From a checkpoint of a small contrastive audio-text model.
Model: 5.65M parameters, log mel input, encoder arch caformer, encoder norm rmsnorm, encoder activation relu, encoder moe soft, encoder depths [3, 3, 3], encoder widths [48, 96, 192], text encoder width 192, text encoder layers 8, text encoder activation relu.
Training: adamw at rate 0.0022, 4700 steps.
Rows from block 3 of the audio encoder of a small contrastive audio-text model, named by matrix and row number. Rows with one number within an expert belong to one neuron, the router's apart. Each number is 500 + 50 x the weight over its row's rms, rounded and kept within 0 to 999. All counts start at 0. Numbers have three digits each.
Before each expert's rows are labels from the 100 clips, of 14976, where the router gives the expert most weight on average: "top examples" is what is common among them; "lies over" is the class under the peak. Only what is clearly more common there than usual is listed. The data: synthesized solo parts of chorales (CocoChorales). In brackets: how many of the 100.
# router: slot weights (encoder.blocks.3.mlp.router.weight, 64x96), inputs 0-95
# up: expert up (encoder.blocks.3.mlp.up, 32x16x96), inputs 0-95
# down: expert down (encoder.blocks.3.mlp.down, 32x96x16, transposed), outputs 0-95

# expert 0
top examples: note G#4 (49); note C#4 (36); clarinet (29); instrument: cello (27)
lies over: G#4 (44); C#4 (28)
router.0:407539523528571481518498466450528544472564461464595524569494453503539580388486502449495504576478408419648485534498513501549530543528520447493416564504542477464544457497478487514586499556449594565417492590496529430498472424470543424510518535436540432544562527540504570536470480466524555538
router.1:554573449480414459507564602508534497516449479506531480449524420573537449508549476556509560503401477491466525515588542485496564557571607452592513555472535461609577555512482495418507515521435476580482533536452418560482516533489597456453574530452504549547551485573507484574526465524579477520
up.0:407465533449497484600570490487455493516484464533443467541453495442463380537523522414501581444539520509555591478484490609530479543401468481457509533521430413425485419508507453503480536400529463506480488441487532420537408450569479566493521445507396511547489543414489422535479538461514505448
down.0:452502551474553479589547510461450525475516432497513500464369459585448453549530489476544525484467436461611460519574536481530621472440505500477423493482501492440487433484550563557547463508445498513464560500473563482607523413422513565525548426541535544499539635540530509532449512468484594546
up.1:517559506516458494437509486542551490502429474520576460487545430497544525445573512522549504549457490484479428533456538418495511529563579506530429473583512553475554524550502487490622516551436480586468525548471503522484593568517571442436466567417594503586455556563513647445572490523512511567
down.1:585577478540375497496432430635572464494480565517533617510568488469549538425465470515498476534389490480455567501527486538555487468501524428596477532484428552526577515566471469510488564520543511540426436465495456531421570533480479459503437520470501439504485457511472458516516428464551424581
up.2:555474492524428431465466635571569391598399470555433397449538492532516508595504533540533440433468485564390551546571513554447482545475531463475466546520466490564559473493477535490462458469507456510532543484457493529488517537551513481445439475527517534549520483513421388441540578534521452523
down.2:553443523515518556520519590577524452502402540489422480599457512491478480544504507571545496567437497468553406537500525481546435535485556451544560563534468523546474435536595612479475524539495515535574534466470489578409552602467533488477610514463467467549440488526539572600503439504553528553
up.3:500437541523476563549512453473424466452448430537495612550441445506536476608494510393406443466495569493577507460474469525513419519457505494476602451537504442413503457473588423532569469409561474509600486360436555505529524525499480552515472484455495507494521463523467495526511491452417481466
down.3:591614476533526443466479558433545535510525496471428474500533424438458418445561493524474429486428513418441508560549432508517507415536470463505489498498524592515479454457517535458654515494535585519558558614555570463535506489487428517492492506584554571493429538573524531488459563513459533495
up.4:471427575443515579551490504490445473530469511453553569544494546517410543517519462459429477449498605550638510518553460631445519495428528441522589551616468478488453501550444515507539505477567463484598417541482553579503462495536478593503510546413467517559516440527535489520532508503472476472
down.4:484520430425463517520472454480503485540538443593544563458488559406582575426498509484543438484471583470506438541469459480404496529461471463480482455507544441451551591529545559493531444465570499537537459554503462397534427549445377434451473462524581520561496462401528510576439502486552441503
up.5:537451454524518522416454498537501439529403523509524531487542407422536543499531525539470476421438472434484479552539482487496477582486555529447442587546461497506578542557487429518590528493480567579571446611468552458507495560509560518508484511351493491615559407541445546501463447519545468496
down.5:550517502541423410546378521484454582537447507571483500523481528499481569449460528520478469462423515493409495434523466577556502585504442487577586543526499446497472616610435529464396513516504509564470452512491433529422543511525555480556514577522509408532508472532505471531492503392574536530
up.6:472522528534499450454591541503409557524503516499532608472547503507544492486527499461478445465463444510485621511613478529441501549459578527473479550514440462474422457610626449576557551459509525575502478512521515429513451485498577535499572517471474435529549390488540474530473404471572422526
down.6:525465500485570534437423611562507480515519520617471503432496482474511488494514539500485515600481565521584430540516516573501570472469547467491544500478524473490431528485527559484530475544528575530478496528379617501514409534564616552513514527402467487515484469408535409503483576411500520588
up.7:465454500537563626468483520478487478499452484429426527576486559553409481481549539508457453467505568562548510473516506510491416487461482503419529480579461495439417551518605514429492449490581516469574438578496501553525541476545469629464480497472492498458347473443504447500498465526412543431
down.7:413473503575480506523563526411573509428518570510463536475449592466476513550483565380534501428496528566510486509471427542568556543515535442587524534537431503495548568431442504511490435517386488581462556563462436512486478483445439488464547385563513466518450466490454459493534490556579416513
up.8:474578482407455548614526447494546490472523462525539469489509496567456424456454468505543666512473476466518442503545572442566506431535548505515507496405582456450485511486436484396431443569513516487466516473426456572486584602519438494480521570535555559482414534478538530506551464468546515502
down.8:547489588547493520527527529616549533494462524547488389458501509504579457522481468526523541417472420602438496520577521479529538431460547488547451531507494525498534457467527479425559613522475486553534408465625421472595515573436507512449408425468485497457490473520562461428546437506540512534
up.9:446492612509588463459485493388462555499565486476496514555471551415520513502450469404447543513647497485549488530537511542526477502403471495442467502476483541518510391432562512593529597444539495437434536500529534387522451425503478467522480466523481427502546589476489478477425496424507461515
down.9:463539429441489535486535489538503572478520508499539564532530431522522578508567463516534474547592469460492441591514531462540599519550493621513538507448471445455323514496477512450440455472491535586524465498510581558475461395469557601412496556526500554455519535471585513517508521423474513527
up.10:456525640535514471603536543521537501454537509441530573533458542566501414453411443483489560515486449521513490470534580514526499470490489405538564583441558470520582523570466601452465368577559528544417493475505477510543509442498399510511503528519552515408559555530479467555521457475512502468
down.10:484525520458447570469533384657528565488552503442530492410618532488529501544484521462554525445419493592502518384491475421558549433503530465435491560490527461469509458476524518517480500518451489496502502444553430504535446443429460487514473581517365514503449588498522522455552451519432511464
up.11:574511516419489532475458518512539460521424498468574409473531370532483504502585484565502549581439435438481417522519528442525507515548549507536463456520519535442530537534477499491549429575439518574483537508436474568440559602519572460473468513435571554596490529603507627486522437486517520503
down.11:606551545579412464540484510547537466486416516557534533465541506524570556456435409559500455595440474592460458440462505490525435443526538457564509470504406575575568527542462482419498531479542490519505507499439402534457551468571482480483534504542526559510529525568495439460598422500597475529
up.12:559518493536508500484475584562531450533449458506532486498544423528510536443562459549510482541436444471470419519534498447472458551524603478547516557547529538528598540625494444475574491563447554612521515525450466519454532559477543449468455510438595511625540502606469583518514426493570490555
down.12:498505508560426459500464577515572541546441494617490544512525478483587532482453480556541485561448504615378502483426460509518443513479444410505521555467465504531551507580425510416456497510565482512498535505588456574474597461501596551513556565482499446484442420494528492487532408500556497590
up.13:485491453422498455465573436446490453506561510452434456441452517482486514491545464418502465472547570577468519534524580569521515463485444664474528498478400459512519530420468476494357442396502396415519480505557483395482521538548541489462544519551512474495450482416527468489472510456487533451
down.13:513542489500541549533493473457450550453412544480563526390463469584506555495477520498461498514519447497490477544521410499495513453549401496625532516512521541477433421433464547551462520520447397410520428571472624450541447532590578528474556458445494609484479573465477493476503430510515500558
up.14:501473525521488507521505616499470530571425453556480470539434496510449540647467531487486442475495477477479568468477500543474355551452511450479456442565519562532421524477576528494550459480559465533566399526519518486480507517597469519524576378500419520445399500449542496536468460590456529498
down.14:506593525553522550459531521495555563486504562490622417468531489504490543493525485552497539526537548475541459487526576431481481608413410548486448478553408509570495487552448520515549582430601587553501506436619509538462499439432473492531497523510527486459541488541562500480495588511455388434

# expert 24
top examples: note F#5 (75); trumpet (64); note G#5 (52); note A#5 (25)
lies over: F#5 (64)
router.48:496526446420541581495462577530510507485446513467525493535449456559469437529566573493546501476482612434484525510473496509491530539528510569441517446585572431470407548553530498492494567533472488541593545608441525489419574549546534538515466531363494437521525339487524519546528521527533481456
router.49:555507436517552504486461617530475432476500451512502514606475422571391465515488561530428479547485512441555530541506480571513486502491488561502478459474558453456452601571526484516471495452506541563570439666488576519448491490530601548559485463449475436571450397543473514534472534509479451529
up.0:491503517454579563567401567550447525540554472541488563589456450556452401541528550416496513468526546507497506460502517499413537495486477525419526440522516458512448519578583520478525605514572600591543479530497531493475543537440467606442533504418549430459485467559471539555469496565437463431
down.0:504546514382495502459431475444485534559564405504496474531416556435530562629512493515487517529566471543527462491497450485527498522534422548574473475553509447439436525500516452464524539597497498507526487542527459625506494578543421457468409599566443537574519533466527568511455491393517533437
up.1:485530478474488593476496536544595491538442545488454425508498482529463459567595582515547532437467541534479476483443409518501531510549565543385489459539564444441484464490481473517505598509416458449623553532409482510477514593467543494514509545445459588487464399475511559442600540555514457477
down.1:557467524528502413548453521397532518488477412469512561433533486542470532476459414416510428592472483475410508466469591546538485554512475482583528535488479533481530573599556516469501520495509534558468458552541455560437464457519536462441514579590485456455346444489537442563465517445491457568
up.2:590437462590446373465515516518517506474409425586478536513517550491517491504498501517426510541495452458474518529601445534498474510536500481548489554456578561568514494523448502583518490359475438524565497530434501480510468415455490445499539488575501472564504544436430468490479671541471466531
down.2:536526521439362504553544512534595503538536548481469482468451521552483568532455490556483521460585484487455594447510423486465494465453370458454515487408465451516530499507470508621485479494467537494453552429514516477426423440539342503456423554528521489441490575555466497470496496522474435447
up.3:480559480471478606507473543533582407479370527476493418481529503542473442543652525551532503426486473522464492499531449451487480576529590517407492463568503477481489473549499496458510497572447396499530508486505496563436594582481525446520511494418587528530459484566586550487534558577510493533
down.3:514399506467578405498525553454519606474536516580483502472462429449427491496504543404491422559489519464436456463445565450545523539454413558575594491468475529550420464476604583548466449466515566547447444520447477470472499441437514485417515444593433483468565486484496483535450527484539493532
up.4:523547565544451482516495512461489594518484530472552610496459540503615517420554443507521481495436402492490521531465555464449541499490482476573421489509516635456591468497509431572543509551548557511444504491599440431507521502526468409516508468497565550471584484551450533516417396436549506562
down.4:457421581471538459535382448481549473534497509511440494502497508525514529484350505383454511541511479511507514473555551497505555548571563538431526516451517458641543559577524502527462537549522417473540500514464568468494478472455422532576452508489516442428512457597526467445461542601508419464
up.5:472462610520504476504463467431539514551516498484471583519510517588468431469525422483557546480434536514442540500525459555459416448544552377502550465545467543555502548529478486488561429477485590527568404396489525528549437559528531536468575452522551402548505518564501476578385522538520557445
down.5:527495441416616457480516468510510403514546514487459445588523459499481563569579495562479501523527566612485525536483502567522541482452486487544492518500570503510542430497519433431546592543604427523448474554513438480555521549421513468439484456511635514489492507510407518564371495486478498446
up.6:455464524500442495483571457479407511552589592521452468478391486500471503521517455444567483475540557531482529444473522526536490410438469503501635503465392442486427523486497449522497387373591510488511496447459515487511385497528441545507513510511467545484429525460524452458456466442478501382
down.6:548491452518479488498473458563492487417514513453555450494574477473570522495475558476553428532497414476488565571429522514435530518560462443514390446483513569550585507442478545589625552578432498495486425569509503479455490469569502461487478421512449500545484531485381609511450554498544523597
up.7:455499521451544477493476430438449430481559457466531551506551419594489485367505424482515470465445436471518486535502507401443484436465534452533506546537461560503560516549558469479517437530526564610432481562561506462465502494539547554457524464522575508511487473600433558569473395436562511603
down.7:499386521542565524537554572517558576523548494507463468556492545445560497504460453513466574529519489550572466403523430604540514530523517492515591469457587381581493503554484451495484635491562449523571455467474538544467537540518453466538508413535446434445601505453501423519462496521509461509
up.8:454481491518527557492441597542554505496490559457449495562372489497418429512353506513484574511445540498519558477539538542537556579559509518421473508451603438506545524517568509552439571532500446466504556492429436508406587557526390444550481461489461525467496468488558449573496464526510519503
down.8:547568418541497482485582466437465495512502506573541584529521481440398407518556465495463444549414453556521579454520497413505425504421492525548567514599610526502528439497419577502534426448548525479563461465528555528537497499515591487453526459536475528535463517595468556517442427450488466545
up.9:576524457486439536559462565588568457530447561483446444516511483528399430476519524493576541469444542527481489440539501581460481478556511509475524508499629400455531573509464473476503519559494406516518557436429489572425632538527471433568504506458518583528523414550510478501561497588486501460
down.9:528535486507514529496470552368480569533477475482546571527403505454559507586503472429479465610493462445423542558441519477564493560523518490539550448542527575575503478437580536500555567443561537546479448561590538528535439411511510490447487463518445469551444544593587450516496476392475523504
up.10:585476514400576553581438602471474420551473373484441560458471486538506425554547451445501475444532530520535560464521456509465472502416489410464520529496553609512552559525519452486561531501451499544529416457527563498516429439488461470418468499504468529600497511550463488530514465513395532426
down.10:475421433511565547483430575558538513448518526555562517506479504536491570530455460431487498474504531389533455537472430454545546477509557456414481459597628526494493479516478398533447434597440521510455431588453542548481573454539424471523474527452476461387459579516453465509557478517490454502
up.11:525364554553521519535463480482502453463451538441451525548462498486521509469407492562395540487419546452473559412614514599484483527460480494419484558488569499506593549546475489493487554503567523455511500474417471462488521556581411449591556402480536503464492505508472542598514429456528551502
down.11:500503558535444472465552517532608493559508487538495467535506543433535476515477460533434514585412549492572465518522429481578510379547500505559505479531504493460437409438455401567529496419489466418501424476463580542434475478474476378421487522499410540493509550480552488421517482378467482480
up.12:533414453428435532527513473488478520518577536571417477442483517501448482561498431520469562462550475495521548489582474515523458443441419491534619486407453447487450614538495417497506487356586500516528468462411550482479423534542460522479472469550502526502466405485542493488488507443527525379
down.12:540501499558511436553474406507469522486493493507561513414470611489550552457538536561529529461538453518411491585476417507569535580521443392541447437515479631379525464472472488529599507541466558428462478535583498493501499518568518503449480436527454459534463559463527511438476519465444553586
up.13:501419606570479478490468482466526531612523503557465583486463521419531417468459495442461639494544510513538489426533490565530542529481490497400458595544549502536558505456517418576517645536553567428481468485548543394538472505462488428551501513458458447507495567494487486469494464536528468479
down.13:452517540462549540482541479504507467468602486492449462485465515549474556525461482447416414465568563512488452525456528570567599561493485568610612539486562475455486530431594473524431452533391612519532469544560494497524406415433486539490417557491466444468478480579554473492514494495528500501
up.14:567465506569451536511422554534540443519471391478478472466528397490478515562523532539524476478412551455483514546517449604498513484501497454503439480513575503523564477483541488560515619474437426466519481539428508471519487584606617474640551403473481497530538488529429483490517535563586513501
down.14:486523569525468456504519472465517487497583552511496543516445557492516578551435460503492597516553491471453387436357535466444522596482515457439573445487476522473526486525493478480507463489623566485456495443491509518467493404433539483416455535508494496479381556571542543556458519500440365471

# expert 17
top examples: horn (74); note C#5 (48); note B4 (29)
lies over: C#5 (27)
router.34:510457478397538575533475546496438496435520547505391537509450446501390512562475499537445510479507633460602493533575545531469491525456489554490566512561539453454363629529521453519474499505522492517550455573417525475468410502555508525494527570529516436493507389512518500546435537501523479504
router.35:485441457433593499490506503504476501456538523504415461567470480491473486521543542616448476431533599447439553522421555461437506476485478574526542437508494450507422565491570516547473577584527504553557495603425510528501519485540566578500381542501457419479572388520516572556458484516543529492
up.0:507512566585467427512481486536657472452376476468547419479574501486567522488536493579483510515507400460420447546523421549536490531499558520521414525471554525521517489442446418566491528540485436468406566517453507518435527444451498461493517551481521523563617544456535460487543508484534546586
down.0:489484520381469488503550557557414542644535453474464559516533533528455453540441517492481578493547504523512543434547540452518508530410448452535475494481390431363511461536487565438443544482578545409488462541443498531535565472493446464535538491554530415400516546568487497568496504481512523534
up.1:557467512522561530491532460521519467459487408550554516472444522523534405556467448493520535519530575467551557509549499563451444593419525482404481526466490529556531476458443443603462479402516525545540427457398475464534522525450624533502592496509498523589395528499433592508524549475508497576
down.1:577469565602443526496473484566461452571454442571467447489462552538502515507515569522439610545432528574499543471461417477463455462531632540462532534490501482573499533485538467440390453602466459499474518538508492479551485477538586547486557534475457464412547567476484560431547514472405483445
up.2:492512506449519566448500568467549471503313562472509436488491501546436469545528483450484555480572537515466565459486490426400439518530498525441593469571472503516453564510494503400484455521452447503616514494493517508461587551409518446487474515471571542471472454548487546458498570600409529461
down.2:500531536542545486413621539459546554483519544529443536566544423526452532526583461469501584606616428516461432470545495542591421583489432512500525416552500491487448503440534453536503452423455498490509414477508567459508511436525532464374476524525431489538544529509503445516521588505525458483
up.3:521559533528554537555442506494494491506515492508491600523451450553491490518516465417448483466530488474537545467590560561482413633472607500543592539557442508616532350600504480475566467463454446454567475475484588498403513521491485440551514512428545473505527499552463541517466494510430516484
down.3:416481505564516559470552391520551508478484607459461605474480494553447536483547460418493442494476490534487502462550401530555474469542508498474428492508494477627500528489376534427443531575560544484547473452566517538486451531493519468432545428514414447549470453525562533547453625500508526553
up.4:487487524566578483455455514485589570491481543486448555477448495510487422484524503474423575510472396466550539411532489509556494550411514399520494592510518553613646483597518471553519510494467535548595460455407507440617487496469488528481503521432520430541535516507492568493509507464455449501
down.4:501502539475492467489482470499412554514429443580522437468422606515540534494509611391446426444491594500468558491488518487513593461538487506536560577514539495548453536481484476481585452530463563516499543662465520445547486552540452470554571501498480427496537454423486488550549601475508564526
up.5:458506518411606501440532510565426586527560477461486550591414523484434511520482526479486501528543560519511574504523543534537460454513484556474559529493507392423473558499544511490425464535563607463467519524515533558512500471388565584524484531455447443559434378403524469497515438545458465455
down.5:510483494454431418555417519541552496518495570457494540483492499536512520480452479609450476487464485481430397459439399435476488418529473431529481450532421522486585383410436488474574531510427484488534423422522509505545422498583583504500465502501549469499597547563435492434477497435520541539
up.6:468533443438538509481429529462567434476422475466620514449559532550533457446587557511495479475460359494503435606586424503473526505501549459427461518517501560486520492485503494472509546564434441541505421413482530465489524489514466507495524479421647529548491514509487560550520554479523585598
down.6:469498518446459413523498472493436582501529516536532489538414501492478471565417443502444447550582527584594554457481531498558570494517479432437504436488497419446449496514516501374531440551526625493563501509469553493513503479467502463445494562544452442496455508386596399524471554463464417476
up.7:498542540455460484550533460410413388488543535553549478485466443580493388531536478541411517492512527481499474508487550366429465562370552416494531532542484534492516471580492520515580515470457442513531531490444512425496473466541413531615522445500527472535482422475411490515477534552459541551
down.7:510481508493444475503522549501421432509464547541481456552483476536525519489573472540506458538500493452541413508471503519538500464435565524574536415470569482496466539527520430481474421560476529512389598542440406488559554515541577523499519551474519384463487475601646499411553466414554422462
up.8:462448569591493444473432499493442525463584503516509526487415541488512555523488537411443573514495471477568565418518423530472536553476577418604418455498502448496504436517378446470537577524501467580559419452518566464560543502497508612446543479457554470550558536540497455528488518557473442505
down.8:515442582500521500537470444518452413463458540526523391501430585458465499509560466569457474487563444520530461552475521433418470467466496451428529416456489483382444509479542516418479478437468534469547596526498394418526529546562544495480556528482485534419539588545485587478590571491533462521
up.9:620477545526483518476474534464525521515486421548480486484552497444526457440562444504516540555473453457530486452495410503414499620535537422519480472532546655554538497560516459475518564476507467611522433480532563547534482504510521475538513435443542515640527513631422497487423496476528533490
down.9:470527504486420485423558490461563533487441535491534454459524490545442505534397531313500585475546538496492564466509559443588520536486464535534520521489508495520576472542558542459421470509597563518461515509594529531576565487539495434462453450535464420467417515588543427463482455519539459561
up.10:548428536627441581505403561503510492526462536482483543528497460465466554528553525487457519502510569517530536476512410527500453478424529443486522493596491519516406551560453485520578435433532391574599529504450576481582496512540495582530523434505516410517427461535480561521451556590469463447
down.10:462440495504497533532462486486586523560522510497416574537480433489545579577488405482506485496470488554440473455461543504471524472440486508433455535475462576469475504409517487521522469594445488486490523456601443447548475305482520477446545465543545583532481467627528389523555495481480516460
up.11:531428564330565495631523553557556443541485507568416543483468549464536592463486496452458479513482516443492473546527452530489466489487570413504515540521480518475437556544577455522486451491540485508514443448459605472510514557443582475521509444464555479456446439478504474546520463502419504372
down.11:462447414522539516582568484519568519592439533447524495495568548505619596465411532440480550486487440541428468539480424588446547543505518539515498456493518502492518467385576566520530540520435455522498505413444469444495482497565501474460493439517525465367462509450497613524570466478472459478
up.12:484405503572509467535471487428429505428469504482531517611549471546450498501505458461499506414477356485512531469516438539474531493449494500474511561557536577456439543601447460584550532381512491495502400546550509436547477578552508496522528471413517489518440398509461454456409527474550546445
down.12:521601401441452560442501494465469511528418540548472495485472593475482553530514548525459476411479499459484534419494494505386492596477518543498525470494534467550515476484468476471458531567465491487315566436527526501510518464484445400515434481489481527488514594438538441506380522504605461482
up.13:455496503503550557490427476449442476478523458409468489605452546588472498445492498465525480464448483468501563450477531503488526453511450519471479497521537453477506531542561466439518448564519548536451528559616460489522610449503558647532452503487565458476434479542469477630447431479502517341
down.13:586476514465502437548566510558558526513422522601490529499439440464465545614449514574513487502500549449447485467484444525486547483487423457532471447432452465506476425426569592491446510512606401472553420442476452422503426435555463420507560493505452421510481544496549481424536467512507583495
up.14:554485530464551448500416590451475506568479478516455645503506497508518525477544568421527454489487431513561515558470448476526441550496579449502527459546527534471432422526503480596553520381443452473548411581527526455532505462431501524526546508408512462524448532502388508586431532481420459471
down.14:444492505529493493454506449611487523483444442566514459511550493495500535521514468546589515515505406445424434532471575491442624518448414496545550449533456528482485518515470496453512478474487383630573481566522512548538582580577595502521478481539526491508516442471452458522442505523569421613